{
  "model": "text-conditioned image diffusion model",
  "dataset": "photos with spoken descriptions (Open Images, Localized Narratives)",
  "train_examples": 101725,
  "image_size": 32,
  "horizontal_flip": true,
  "conditioning": "text",
  "arch": "unet",
  "objective": "edm",
  "cond_dim": 256,
  "tokenizer": "char",
  "vocab_size": 53,
  "text_encoder_width": 128,
  "text_encoder_layers": 6,
  "text_encoder_norm": "layernorm",
  "text_encoder_norm_position": "pre",
  "text_encoder_activation": "gelu_tanh",
  "text_encoder_mlp_ratio": 3,
  "text_encoder_head_dim": 32,
  "text_encoder_fused_qkv": true,
  "text_encoder_bias": "none",
  "text_encoder_qk_norm": false,
  "text_encoder_parallel_block": false,
  "text_encoder_inner_norm": false,
  "text_encoder_positions": "rope",
  "cond_dropout": 0.1,
  "norm": "groupnorm",
  "hidden_act": "relu",
  "weight_standardization": false,
  "padding_mode": "reflect",
  "widths": [96, 96, 192, 384],
  "blocks_per_level": 2,
  "scale_shift_norm": true,
  "attention": true,
  "upsampling": "nearest_conv",
  "init": "kaiming_normal",
  "residual_init": "none",
  "optimizer": "muon",
  "muon_scale": "original",
  "learning_rate": 0.019,
  "momentum": 0.9,
  "nesterov": true,
  "orthogonalizer": "polar_express",
  "adamw_lr_other_params": 0.0019,
  "max_grad_norm": 5.0,
  "max_steps": 11300,
  "batch_size": 64,
  "epochs": 7.1,
  "lr_schedule": "cosine",
  "final_lr_fraction": 0,
  "warmup_steps": 220,
  "weight_decay": 0.0,
  "adamw_weight_decay_other_params": 0.05
}
Rows from block 11 of the denoiser, named by matrix and row number. Rows with one number belong to one channel. Each number is 128 + 24 x the weight over its row's rms, rounded and kept within 0 to 255. All counts start at 0. Numbers have three digits each. After the name is the row's rms in percent of the matrix's.
# convs0: first 3x3 conv (model.decb.0.1.convs.0.weight, 192x192x3x3), inputs 33-43, a 3x3 kernel for each
# convs1: second 3x3 conv (model.decb.0.1.convs.1.weight, 192x192x3x3, transposed), outputs 33-43, a 3x3 kernel for each
convs0.87 098:084117103075156106139162080147078080134079079107074071121146126149163157146158130128131131171144134145178148105100126109113124100084120120131113124122126142142113142139113161139152139115107156131104166132143124099094128128120115162126108152098144126114156081091126161098134073140180164181138081121
convs1.87 092:144117115102093079150103125121059096130139155125138124103103136119062147108123097116121120129091084161188174106071126110140127086127139100133079141101082137161087118116135136131123108090103101079068120112092090097083174162166101158087118127117141143142142126150110088145148146134094133103116099099
convs0.88 089:097097114058063118097083126151132167162119164167180160128146117138134126138125150140123150130156108147130106134132098090124094130166112146105127160172153117097105148173140142103110143144117144131148101088140133113115136129111132151137133149112124100211120146129129167087161110152133150170125162174
convs1.88 049:141103127136134114128071150147107132131125142108104131140130111120092128126113096149160175144148135121154152197125173137158125123087098114157140172195150137165129126133111109128120135198152095107103091098074129127184127091139149159147113140139155094132160158107138093158125096112110150118124086123
convs0.89 098:073161173042127104035118120085113115121128138111158128118117085120110125123111123128138089136166115091129072156127164159126131111119130105140129097121149102151164197143144173106148139146136120102133090100128136171197137137121132165112170159142167161179078144148117138133064151076158063124113137102
convs1.89 108:132156152147116155137132187157136115150120144107109089115160130098074120130145112136110153125143162105127115111075088141142125093090068137116102171142142096147095157145123134122096137150113127126153150161153114102106094125131100118116151151105100136121104128123092141125144157172154135112148107140
convs0.90 101:125124197103111145141098061179189191137141120115118121114181154122149140110150156133144165114122131142114098138156165129139150125103136133109109114116132118120149126102117095124168131113140150143121102087095084105081148134135166126140115081133135144161078149099114126079082093000146115091108116074
convs1.90 071:117124122133139138133123135146115114136129115113102143120121103105120076116120083099104109129138126135112104133129149155123128133112137164140150166141144173129135123150162189125132130152160164142142172122112173142127157161161137124167144097092148091115142128164210168194127128127124141100123123079
convs0.91 101:165147190129150123118145099145119116126129139109119110129120128117129121120105147103118104137114135111131124152116114099101122126141169152154123164135157108122100170154155140131134151141121096105134105118116108089121146161170142158168098112149103134159089101193100087142107160172105041132101157101
convs1.91 121:111118161102117140128145201112077134164133120153119122065111089124162127094104140151141113136115131136126076099091129121076150141141117112171139124168168101134146122145117136121127147140085128146170142116146102107122118136104125106107085076099131102088100158085119165111134109136112128127160136174
convs0.92 094:127108127080090070132080101148169175124122181154150195143137122110144126165153141122154134125108133172122151153140133149136136142135159148133167127135132100111131168189101130131083177083084177161167134135171125149138122089138084080087112091132106179086105239103132183092167203129112163076181120186
convs1.92 067:149143185181158176132136139143103160121124141170126156092119089109129098120112068113153120137120099128122112120165118125136124124112105132166149122117113119168155174160166121135123094174145127126089100077066111105070110109126098184131118149144149132133099133134125175126119129129161125110128160151
convs0.93 110:096104090122108124122107094140113109138154114151152119170145147156132134133129136144162113119133130101119089151145150142127111132152176177129149151125137156112152131196207072091074097148157123115094123146134126099097112096120089128165119087128140137148145122122163181127165166172130106026180229204
convs1.93 135:116108092110086086151157144155125122168138100136103138139128158120112126148162195161129115177183187155154127140101141135126136123107113141163132129089062113111126107094134166128115129110143084095102132118134113116099142123121122094114119099121130135147079132091146136158136141106158128143120131125
convs0.94 101:120103129172141059118146129137125167135126132095134082119145125138138104156162130165111126160158123153166139138113125120121109089132127102109115133138109117114149117169178130162112114144169150147130127112142114114130101112105110145167113108134141070136105086019137110103183104103165166140138112111
convs1.94 101:115120138147120125096117154160151118144116168114109147122146136066098095114123130085070089123143101123132153122148151084154094125126179109128114128106101127122131136157121121112127102131134090078104147159167138157157178139172104144178170129165136144143133108153136163161111115063132143120224151139
convs0.95 100:093137140044137099075101071125084092107098124130117163110160159137151160096126146147100139138114126197139154136127134133168137145125146112118113129141137160131163081089107104047077107107117091120142186155174136127142159115118122126125135093146102141097099153162105101128117063143108162117113091142
convs1.95 141:154116145125105159126129161107136123136162125100125133110096147103119146123116158141136144135116180162124163132138157126124113123098138121129110132147167134141125117134093182116112097140115090128127110122130170137164097128138121142145137165121166123127127107103155141117151134149153127145154139139
convs0.96 106:095172128084156076116134148126150127131143139134134125155144158125146150130158144103120147132125139125132146110149120129139122085145116099151150105109124122152118140151126168096142117144097128122125144156162150125149086149089107098130095131091120153134142115158132159095158091125163141162211116169
convs1.96 187:077125159164122119113178192116116124110126158143171148091120134121148142083191189121177119154089151099130154073134079162138097127132107119088109131094149158168143167132130139153160084121084133117152123138157149150112147142119104116137127102093126117146161094141109082113089104110073134113146136117
convs0.97 098:124172164162148173161166170126120147131102124096073086103122140128132114118132115113095114141131116133125095127129135144133136127136132124130135131126164125117115123136098121160165183136131113110141107118129055081092092131136137128158106101147122216137123182114115145089104125102073155075124131072
convs1.97 105:124124144113154155091137149131110127064088058158136128114101117127116156128132168141108145110136111107143132134142138085128112125135099146156135105127110126164115122119139165145157116143112130117128157124157163118147116142183093136146096127151146137143130146166106144132147165128155141145171146129
convs0.98 098:100108150106114101128130122141153167114148145118149155136131160146132116130134127112153102124130126130136128117158111138119130125136153135110103167131123160165133144131108202145143186163124132138135144118104144138120140141148111132119159106150192164134180149135185126137094114132087099108103089147
convs1.98 080:172125148158174158123125133112113105143122111146132105123079079099117093091145134167108146148134149118142146131139131111137111106143132156118131137102169098086160136124123135095107183128117142122120139135128137124101144120146123136123134110148074094084122161131149156109076156128115135099159128157
convs0.99 104:117096082201216163120119077155098124159118129148111098081136116113112142136150127118151137127139164105137130140155168137158127136154134102125134088083103118149118125109093138181115092071052102111088150127120102096077143151137115083086132102154117094122125154110164179151059111099108062129093108096
convs1.99 098:129107126130099171135100132179118159111137136131139153161178100103124137162139105140154148156137099105103112111137147126113160085092073121145144103107106098149119122127132154146140139095140122132127134112082120129108146099151137122143120124165126169102092147099146182119166150151143097132143122128
convs0.100 104:107102118130101123116119100117102123129107114123140152097087079174175118141107090130124116143135119126133093190155109165138129127117094103114114085097113121168130182134104202120111145099091145152137107125126117120125168172147140113120160187122144137107170160136136089064126135146152078134115085141
convs1.100 083:114120140096111164138148129128109134103081125129090129125144088105119058145133094129127124128141124086122111107109093143154129131092085118112140146171124136147133130147129110157140117145096129129099099140098125100107162098100135093104111110134127112112089081109113093114092132147153131137098123131
convs0.101 121:071000101102000097068000088157138134147145151156165153141111140152092141125126134140149114164158129151128125122152124108108095100123095139148153173171166140158141146136150117108126124112118152173134158133134150148136151180136141163148133161153122043118128020092130014114082144122116156093114154102
convs1.101 059:113104088107116114107132079148134135147161166129115109142167131139121149139152172150107150158135160158125124066112079107081089107096129163113122143132110145129128122099092147119131115110125143120105151132127144111089111102109097122112119131099154104116146100132111091088121129115129138124126113136
convs0.102 105:063170113117251114087172081102142120117138109122132118144178158150159147126121140119085093141111119116106124120122147130159130157139126110112127096090113120110146123091141122097207083100117096091121093123129130165165113123114151120115119109143063181099116242139080139081141129135096119116134148155
convs1.102 121:119120147100093138125087126146126117158157153210142126132102122118113147136145157131143157118120151105168139137111120133134099173156103091109131125168163132137145099104108115150174098145130170134135139143105128151135120118161116174125120084156121129107128120138105105095110122096155147154102126128
convs0.103 107:029111134089143132103170202107160100141156147167150115130137135126146152143139124112142100116114135117113143163157137154128174178141118156139129133093128123098102135144190162174160106158183100079078098117102095091101139136152130124147144094083105185146111085173101143140152141160161118186099140110
convs1.103 101:106079135095086154128091164151155137130132103126119160149108168141073128118113153123115116114077147119077105116106141137089177098146134101121139106138133123097125114105097143147096157138131118155167167139172118123152084135124113138134137128154136130133100137154123142132156115122155154103151106090
convs0.104 113:122099102141051100126169218151112133139131154149142124133158151115114106116150149100129108132123098149115140126122141144111134116135130120144147137128102130155136107131160093085108119149155147135122154152145130123105126121126117128145116076085117133123103106105115190150176104155088158140161116099
convs1.104 146:075138140156130112102172162154118107134137128111144150153152152131112122055151184116114115115139178118103111107107147100117133097075191125110128134108143100117094086123096128123154161193161153071104098110123150149164138135129099153098161167127099123124154106127112142118140136117083126178127127085
convs0.105 103:171111059154165064114140020145168143120104174114121141140143131135149132136137118116144109092088082128135091118137138146149148161139151114123100140143127122151150122076167129101153156094164123133137113120091166173160107089080142135118139164131149124116099141124159155155152153071218078153187111184
convs1.105 112:166103156130116138150114125145156128135128129110105115127088136127136121116089092153183142115129115118143138142156146095124118111117134157107169145084120103115142096122097123089093085109118120082121132117139157110156071137116098121145107119097172172122168133105131124095147122155155101139144109146
convs0.106 103:094083174091072197165044195098153138117150148086127130160124157142129189128105144134134110128116096133141122096137120131145126108143150107107104105138118166147124186178157109116125166192158153163114149191143173190188120151098066129096135105088172088145139060237143095201079153106127141136072162147
convs1.106 082:127160116153131156078111093126113134135113113135102163088094095133151134101088108142128084148146143165151114099103091141142144131057110123067115161111141104104102140143134143131131148122123104117119122101120126114086148104159137128167138091144128113128087108077082146103102132152110092142097122125
convs0.107 111:114089181122071129090104202135191142134157133130135143105104130126120185122109124138143130112110106133122123120123114087113111102108095134160159137154091144147168078088100128134137109074154134138120077086081112128104162118142161115145165118158134106175115112132101105190119187125099124160073159097
convs1.107 098:115130118082109079105107118112156137095122125139158147125146101075109124128155125145166114157154128124140101150130153179108158161125129119152151149107120106132105135112095109139067117104101139141133135121116116099107135120143139119138087122115158111138151134156122109115134119154129109145131076126
convs0.108 101:067000102085000148141000118145129109132129097145128093127105130111111131128091135133182119127142099142132122124120125161131148139120144147146145132131122151128127145130195125143153104125130141131136132149126138162151126099127170136138182107151108011096137007155174000114119142115077081107096109113
convs1.108 201:126170122129163145110113143138112091154109127215071125122092102124114127125101097133073127133115145156100140127111110136133109146074114095162123133145138123103118120109151142120138166113156137130102185145099174121059152088134119128138131107123154065086145122138183099134122177144120164103158140144
convs0.109 103:104102177126085160127114069138131153145135114154157142133099103142121103147121137126103122139146130132117133126128092133133140119122148172140133141131134156158146120075138143144126160127131137157131123135105141143142150137128162104126145065111112142110131113174163119129172135166110097178119161162
convs1.109 123:152116111126147113140145076093121137131139116111109120112146137134132125161155172095084116122136125129120114135136100157118142120164106127145108098142110118104093124101091132133135154123108107104178128116127140090117166124192143102139187103156147140170075132113142131176133133158170162150124118126
convs0.110 107:081047146098024118151041199130155141132135146146143174148118124137122140136134142129118101109112102122116162109116103113108145130118155106111114111110110116117114138088127128115135149137151112147144116124142180194181137119113158097125189137167104071090095100088092078111129170115112134115116112118
convs1.110 121:117074149138105188148111156162118125160133129145105107115137132144170159111143118158161120144166140121140099142138123109103139123136126147110114172107137120103141143134147127089103164141155126143141124106116132124127157130120131135107116097107172140122137145124133129123147161176101116125139147177
convs0.111 101:095067165111105127135104103083122154095102157090094111116120099107127141117090117111122119128150153137141139129141122153146119141129178123118130126146137126112130090111052187170169168177107127129080142158135105119078161168099137147096093072052095084143094107149142122231168128132099122103149120149
convs1.111 088:152121150153100127134113124139137131137093123155154135124141119122129120090090137143178138130134163115152173132114129126121095143107129114159144127089096091116087119149106101148121162186150107113097117125144130115094115105120109135137147126150099102110154159143099145128106122142123153142103120138
convs0.112 096:125134125068172150144175148137158116114141135114121087137151139117135124159169149162176150140173148121101130093101115114158141100125122096094113142153142117124153122064142091141136134081120171154128167130155149106145129138132140153129131179166125108136122171192152174147098062091108087111149136126
convs1.112 059:121138113162116156122079098112135106117123136166096087114095162112132120101078117129103162146182158149144125135072097148112103116091078152154127137125147149168173124080123166123106106151117118072064119105128141101096138148137128131095133134142126111129117097124126122140131143080187100128082101136
convs0.113 103:147158143175183236122183202088117103102119095108128105116137108161139132148146144161142134111127086135153117137158142108144097116143114114142099140131139137137132155171115172161190121138131145133165140148172100100142122138177105152119094136128115153171153157166124202135064037134152153125142094167
convs1.113 090:152138126103122137137158133136107140133118144157155140108126139106125150112130109083113110109187153073154148174114132092120082148106098119134105114126124119133116124150146131146158116137098159135146138128094117153102107132106101121126093142091146110092158117113154149106108091114137098115147153181
convs0.114 105:149174171153184192185219220124107113133128148116129125127108136131125131138124139116126129113130108130108115142093105135116116117118101086107118100120087088100121119195148154207157125181154160163137176159167196186161130105105122135143096124133131185110147170128137148159171132183117069121132130156
convs1.114 071:169150197115094128116120158186154179136129107153140139149161158127141142158141150151144150135128110127153139108139156150096121090113101134122113150139129139139139156128143103115113138118137148109126153124102186134119151155147113127111143145086138161107092105103124152132137149129160151160161112097
convs0.115 090:120059096144142125151122128120111122148128115156146117139115132129137132113143134145144149147177160171146157093137126089105094097143111112096110110111131087148118085133187155139146154195180112137138119153144104122082170120132169118115103141102121144150100123161124115171106088108064165179093143137
convs1.115 064:191144153126136099115126141120142093116106062127123102101146147148127163153169169133145118157198128126138129155142173186150168133117156106136143074084121100129106128140170146143133108149179139137145130156108121140117124119121155143149096116089126126106128149113106102106115089128186108127098109114
convs0.116 089:051017115074063078000004067080088104125141134112134128118114106151152134122158132159165150134137139140104130140139127129130094126175114164151166152132156217155167143135175162136208145189200134138146141130132145129120162133142170155119178167154097109117148074134116071141058090109072096128111115147
convs1.116 044:143167138130149113144145106128131103123079098095116124103112148097128109148149172177141140122132107126135138188126148134144135134112089122162128149089143173099139151102148169135124131139121087102159103111137135127150119115148107096132109136137119156173133168153141133191113133129091106090138109147
convs0.117 099:159117099126051118172017072107092106091079090108112082133129106160125123171131114128112152099126140128136137129143145135160107102115130124145143106135147125121140143114117180206179155107093131125178144177185120124140184200193083121152119156134146105165134139132149115116126133115083082129108149146
convs1.117 058:150188149157114129128116106148142155139175162136123152116146142149114151136136132123146147134138106107110102130113161124114156092095133102114091135134093087091088102097106076107102103121116124118121181147140140144141129159128115113170153106152119125145129145150143166164141109165208185147185146150
convs0.118 105:168143188203147121196135129082139128119127176125093152106144147114138113102099051153123152118106102155083118143122157109058074125115128124122100097125122135112106115091093103128134147098124171162132129173106108143107136154183124118141111120072155138139134106093174099101146157049155134111129140141
convs1.118 108:124092063135105112129117152101094118086115077115125111136101120108143083109109124146136142182146134157165120083122136134126129106100131154113153133121160083117127115136157120121118170124171107167142110108076161117081144100131106144108111123166131153120068108070106148118134133152142128152131133159
convs0.119 097:128186140122151135109147109098145123119118115113126136142163158128132178110130163091095119115102106114107125145110128143138146151113128113132126061128095106117098133167119144178137147111105183126150148126121136143140117124150129154137078140106143182199129156125087187137089096127128108138159088142
convs1.119 071:132126095157167128136124132133099125121130129148112108123124154117166113125119073085153122121146128109101124112121114131110123142104126143154152156174139152190102164150173166194117173180200183158158118128121121125125116135142105133113073103123102126132111163117082133144122150108112134123183143113
convs0.120 103:154116096131102113151077133164172187105141140127165164132125136122118129155127107105136134140116129124138106102131159115116135107127113106118143066077127090076112154152162128113059129079136131137119139111183154139188114098139137121133147174164112109152123139126094148164140093114139125099066104136
convs1.120 105:101115112117128142134131139112118095125165106098124092150124134118134148101090091152114153170139140160129153122132115109104092134125120135162161141139140081111108137126143140146118125104112112123127145144169112107095119109077150130122119118098089086084126111120149125151188154159147103117121127200
convs0.121 095:109121154112120158185129139121114144147156139154141121104123152137148137132111140130115127147131143086100112109104125144137113144098108168136094154123121134120124060072078099133137079098134118121111147132139141130133158178151158129106121100122132144134116129124120060101099080138128138157128105167
convs1.121 060:105128102105141085088140083127119105129112093130172112112168134142131122141135144099083065126146147153201139154133125135104124115124123121129130158116111154175113122105077170146108188139118128123114122099108101130096161142139111115137078111063172162141154165110118108077116146156121133116113151121
convs0.122 091:096126128153195167122157125124105127113115106142154125118129110120132132150143146106120134123138108074085096094122133106137150086105121127118186180114167166096155137121139141180164073132094142153144156126150149130150118139143096104124180113158105121134112154122127136094087102152078065131119104146
convs1.122 075:137120115132067128109070137119112133112142138111134113107097150120124103113103127118116119106104105099095064112131131128114109111096088119177096127140107141102094133134114094146125143166135124146119134121136136115098144149156135103195115105168136132132135168139127131132145144130145111090131133130
convs0.123 101:107125126102101072114058117133132151160166152126127131150157158144137135172160146155140132156131151130153140153141124146141148132123118079099093057077106131166164161117106164137095182099085153129130161159155121108097129100139149126152135114121168142102137114111156158105123110103080099109100095111
convs1.123 078:128112091123109097115070107143125150140118143129139131120108086114101074126147068130136125160117133146096118127107148131113109136096089144135132154140106132137112115120113130115115097104106117093121078039093078063091127136128108144125125162157110130090132113111124135126097137156105100133123084157
convs0.124 109:118163106115204139111195144094126110105165102120132106123107108122101110106135121138149184130158123156105154162149168144156116124084145116157119132129125128100141142102105131039119123111119120171116129142119119128087132102119111091135131088126117147155125173139178117184115051124128120107111130137
convs1.124 106:081107136126124115135147170143150141119160160137119104103135132125147142132120129133106126093126117081081120173105126146195159165085114115133097161158141108127097169143135160156124175174173135142092157093141183117106102089144135079154131104147140128162129127139130107129129104120167133147124075087
convs0.125 102:067134133107151132109101143113100122093122097086099068137128131117126113128137156104131113095137147121132135104132133112149152122132135139135086105106091128106072141149195135119140131134137092104073139122083122114100121145143102183146120174158117105134077070144074056125123062098107104150112160200
convs1.125 101:115129127108089113149149167145147163160138181148145167178146162146130166131099163100137129130136128049119118129117111113150114089071062136142112129144090116120085127085093113119118148114142148139144075098106119098133114125119133130123128126134115118116097122091111114106104076114099069102103083132
convs0.126 106:154109100119142125121076146140154086123124102118160130111110138186122124116103142118150141127148161129119148142190100129120112148144106132102108142087131150138134128084112143096152104117084144120131103124120109116148081094122108068133140168156096130150135108159149127129191127162073201173136133159
convs1.126 090:144097126158134161134099121166122123142146131121135150123109143086133163121144144098098086123140115098136101100106137161126132101110116107106145118096149102142152151181152135151117129130155082135136097138153111108126074160121113162123106129122137119118140115137160159143079147156066144102127126137
convs0.127 101:084151130110116070160176140098144147091119147131141107087157139121158103121155117109131093185150141135145139132085114117109124099144097107117143142114124152154131135165161112123080094119139125144107083143091109130113107152107132162166108086070135129143156088132154160090138125106091113161174118115
convs1.127 124:109146149147144102094129129102144124085114144103207165155126141124109083129119173162167139123124174132124134109151115122111114121160156125144104097079132116121124115131151103095109110145164116091127152153160151167109130162122100168146103122097137125101175160137150155130103111111084088113194142163
convs0.128 096:159074195139063125124056097116105109095091103112112148125129109118129156140144140114111136138115136121126125130136154101088107110094133089114130092120116105089115155133080143157091148209107096110100121114085125147147119109132109096171134142129090160095114163110159144093107162172088144091135154124
convs1.128 083:096070137114109167151189168146125122160137123126137099166130147119114102110110110144152124155087093146070121164141141133157132125097099113132109091116123126118146085137083146152150137155171123124133140133103169147097108149153095140131117126178117123083135124116116090120147169140120115115120149114
convs0.129 106:087176107147096020148184131124125142128131101153121135086128122114118125182125147117146131120109153079110115129139156111132142094141105146113106130093113159153157095105127129099101088152146118103138116125142108083122091160124122144166148110092051169051163089036088168046064124112094160169112094139
convs1.129 133:139180133149127087136161114102141091122173156084175087113133116158107103121169154127166124165129138120161158111109114102110103077119121104118091177163129104125138133162146101156130151132130163172149149172158118146127137121112127129136112118130123087128136102089107113165156148158112170129167170131
convs0.130 104:159147151127146144073081110121132082113144117142124122156129114206141137128092108131111148099152156119153121167122135143141135194128124108098116120138128124131161086151138086153117160112134117168141147129146081118137147135100135106101097096145065107141113165133101059089100077122124144157106144122
convs1.130 156:149154134152103132144099123144104139137092162157107159111125122105116126185161141091054070112139150138106173160121133111149152124088120096086140129167157128131144135124119112155121152133141120140158137106130106160157148124151128120103145084156102082125123122116171134175107108107144126075148147144
convs0.131 098:133183159129168170157196187130133136128143148131157140154159141165168150155141133136121146142113112131099124142140152156170148164154145157149149139134158151143144119130145124085118115091096115114115144144157092100119109149110127138150143152142143141134173126126132146147142142143126131127126120096
convs1.131 033:137120128110116121082119125108123089146082121116112137109119135159130114106118118129105092175129115153131121172134120138146093121125101109121116111153130089112157160168131093123138130148156118086145062156164105127113103120130073113111101125123092095119103084095161116149151108127146148126155127128
convs0.132 090:153133117094119096114160086082116071131157108097146104150122118156149131123129149103145172104154144146160157163143155144160203142145125124122112140135114120119134151171103114099108147208131130157125106164115143157114126126142096146129093153163172094151101086139123125116109185102214153173128196097
convs1.132 057:183148165110100123158153162159154111145146125088136093160147178179136169147147142130099176114106150135113092127070095084098088141116098096132113091170128093155126131102114158108120099075096100138130121161109099155153140146146133119161104157153116120160160157177122143150118116122116076107106077128
convs0.133 103:144176137110164173114160118110146121104108078121110077136171141143169152117122111122121103147131140166132126100142126137155125103152116127145140103106109109105128167073140153087128143098106142145130103140131154170154000068045056121112116099114130097145128144134099167091158151124145148120158135093
convs1.133 099:117146095118136125136131157125095134129104121102110135071122076087142146094134120152135153147142114148127131119116097144153124108105083131135144123133148094117124107114114140159135126165153118115143152147139161142131101144118108115165141130171125135138121164110082116089125139160128096118173120153
convs0.134 105:151136180128121128117144132126133115139146091105146093123125119131079111144097149135128110141154126109156139130114136126143116138137108130101110173123138145109136156139145100144119128148134123126148101126123114110130136142117142145111161136109142101129115111090098102113104119101067157113096114162
convs1.134 185:104128145088103102170103171133135125081120161103113111099130162142114150130104108134132139124090128141126123143102146145108111153152138091133120115117130143134155125103133152137149124088127151098150131133156146134109158164147131121116081120116120099167164111139103102095167160126139163112126137097
convs0.135 100:132090026109135083132056061105096128116076089137119122130186152139179111165173181123150131172132137096162128117136126162135138151144164072122090126124146106121129157133118115124165056095073102105116126135141079132151101107139116131074139168148125159090170157131130117119139120120103216162177133144
convs1.135 080:130109125143133125128135144122185172121138178111116133128105096097082069103091075117167140188122130153103115117084118133124161099109136131125124120158140139153173102072075104111088104094068156125156140092127139092129089090098101085101130107115130121073112157088139099098136102127151151145147097112
convs0.136 099:140091107201137071139111083138122116120119144111094112130121127136130132148096094143150128115133127163151138131138157106128120122109122130088107149127137118124122126111118146161091145089121128136136115112100121151147102119133150153146101146141143094110138143166145127137135155144130066132128165156
convs1.136 076:160091125124131115118110098132122144133122140127125128114123134146130133098096119097128132115107101143187118141132118120089134138130118158151117177158130106099127128112115134119115116112138113144114133123139113125111133117146113168131101129118132109127131113115107131116101127128114122147146143140
convs0.137 092:134168158111172149158110176141145160117139133148168130142149147108113142129119109118107135139129161050101103134123111110139140160142098143134127157126115149087112120101072178123152182155164167168140138137125132142138134190118157160140125138111138140151140093118100078121166099100165126114139162157
convs1.137 054:087162157109095126111117157134171133120138106122152141134102084166147139171164150107113095116162103105149137121103117077112111069079096126110120131140144173138140120111098141148104119145106090119143131149114110116081176122132157150155098122123182106129173107106155175165150124124135107159115084125
convs0.138 103:107130073105119093146130100127152151150158145145151144133127127099095115112102142112102090176105123126105070156130102162120143127088108125115148134143179095110146100110104076032076121100082094114106105113107151164150134144107115130085119104100118133139131125103145166158098163162122080056136169113
convs1.138 101:111154141101152130102149146140154133114134120115140148136156141156155141151164140138163102151116110085107092179124154100127105120111095135134140084093130130080143119101134124101115135115139157151142146142137092125142108139129122117126130149147149114124133114119112095120148141126136122129129131136
convs0.139 095:126136101141151103120158103136175125158141115144174132149150126117107129160143137131101122150135145138158179147139164134147143152111155139123141142140142152137122180195149152171126087138097119119112150151143174166159110144098101117102099118099143161169137206117115175101079076076110118112135156107
convs1.139 102:123138138145159146125133117089154117117151145151171132144106110175127151118077104121132122133131151124157142156149145118101144126118136157124129126083118128103118122142094154135113122109049152145146090090117112079106140108143146165149122083118108115139127124160116118154105111116096088107114152124
convs0.140 107:212173152153182159086138066094081132141088113120099120118135104132117134080103108169136133145123127124081131123122137149147144158140158130133141153155162156148148150176152147126113187123124165152137144162179128147141102088080096167148119127136117109150158144162164141157134151176064063098125096175
convs1.140 101:155144156156166191128089111121106116140161122162156161101102084144146170108082079117141098141181140111116105105109116131158144096099095125106101119160161099091096148144169191158178164166168150118115134137123168173133164139120138143143123101114124099110164164141144137119136105084133084139140124128
convs0.141 089:139120136093143140093169136156158167115128123134145148148141125119124137136105111152131122129135127145111120158168166157168163170182182119126138124109153130149147129131151104078114161156143092127173135159166114137150152156128135140160155142153159159150116106103164118107162144147138116084149155129
convs1.141 049:141153124113164149142197148173155158132134116115094157078096136059105109061095105122113135149111174154123124148145123115103125115122142150150157123135107154143127133134126121129172141113121122120106120119134123109136143123126132138123162130143116138167086124123150137151094128127126150065095119110
convs0.142 093:122171104117173107161125070152187197201187169154169150136164149150142127134176131087128105095097097080097129154137160179173153130152152169102095178121152146116137121161133142114149174131124106114127114109116108115106120092094085119086131150121120140171067141139085094154137137181130101130126110098
convs1.142 060:098148104124137125118169131100113107078112128089147108152123105112116098091066121101131130096071123164162156110117116159120114092103120098118129087114088119136117138093100142095110100119137088127102106117113106118067081110133106101101136106135111136103125115104122147115126145136144131136137124127
convs0.143 100:085206021082219112106168095129117126195160138146145133154153167134139145152139132124122117128138138095138121117122106145142131106140085124126141115138101166143118130132153072108066135143071121153143155162116103135133143159121183187121110118130115117115109148161107135124123121126086034065215129179
convs1.143 107:096104133095123099189127166137143128118164119124136127079099041140156131101087133139197119128105107112091114166141159153102162118094132173165158122143137137134145110113097144144137096124128127147144149129121146131165141125113091104095153148177148126144133144134168144167127135137115117124097092137
convs0.144 106:091172072099136113110116057110090139102131134154170126137139121099122111124133140133122165126092130139090123121121131106137144134150117138125141116150143113143126177152118146124111165172131114081115107114109106086117108162134102149071042129103137106158128148117156122085105115104100091175124162166
convs1.144 177:156153150123114120109085104116161106102125112131154113119104122141135106161123126144108118130149136080144116111131120130184107173075112132115127131124124126132125106090103115111103125144151105088152111122139140120178157152132117106111121124124136140149102110119148174114091122117123093136147109163
convs0.145 099:090113080089085082113141059148133131142155118154156125133095123134134167112131131157124111132141126081075064127139131099120109128157122103137144095114140107115125067082063121129075117072078136122117128099112170177184102136111112143065098109106115101126113133117120121116175141184063094106096137135
convs1.145 079:170148133131141129170144155145158148099127112162156136107090111139118137120081109172164112139149114149163160056134088139147107136162161135150140119153103183197187113140114160109143111136108143117119132093120129126110117151092166169140109131113109114112137123127124109107084095110095110138124128147
convs0.146 095:178155132155142158123053155121129134122112109120104130123123079150158128142124119100095109098081110100126131148141156145116153137107129122110118121135115104102093143192161092088136110146161170117160164134136198108147161134142106128149093145155088130068101123128093135125068156100176169148178177131
convs1.146 068:141093114131128126118090149119141150135126124113151149106092092135129134126113142126137134102131118097121114139104129128114129134092146125153135137140094152161114097127101150108156137131155113167132128137148148148143137142130112105130080092112101094138147080132101080155152144149136121171119095161
convs0.147 100:133232175120167117139168152109130110088111121098110126128126175159136184129116133148151129099089088139120146121117118144137121120109139150138116132151152131165125126112124127131145081092093115093132111141148099115125136173178135148132138144093128170181106086197088084139194152124124050128149103152
convs1.147 142:081122149105149151079070144066136119116120125098089091109132136164118124125076124134161119106138105108118129127160121124177113101158117157139143092135122114125140127164144113101116136113130108088118144121108140127119137096103107134144101134154109096129111121156086092146157135159123137115138138131
convs0.148 104:098122114136167141079130113127163135107145127131168119127145124101101143120154126127083091108096068129140134104112137157120116104124118136146139121082085135143168171118131097120148118150132145193172161168182125166136110115152119134153113130110143124100081139091093140139097047030144124096079042035
convs1.148 083:092086091097113099125121126130104090166092129138102133135141161144116080142101141131125101131143124120109115148122123128144113150141125156108148189173163155134145156125116104123114152171153084117128141104093131108135136137157057086099131164140096139105149149120122123107146121155168105140129133141
convs0.149 107:137114072140107135135106144127118150132127141119118128149143145117140137123122087095117115141147153108132128103119136124109120089108133159117142146118134151119112143158119155151137150141140099132097098127095096119090111134117115143096108091064142137112114118146129162096186132148153131115129095123
convs1.149 100:133152139092077150133162093108116067152170112154130150109115148118104119103085113135138162177144143108105133166150152134115126143137143128132116112124153115142143135118153119137190143137136122137160132160171126104139164144169104122161198163129154107122116126157122143110149109140124137128153117135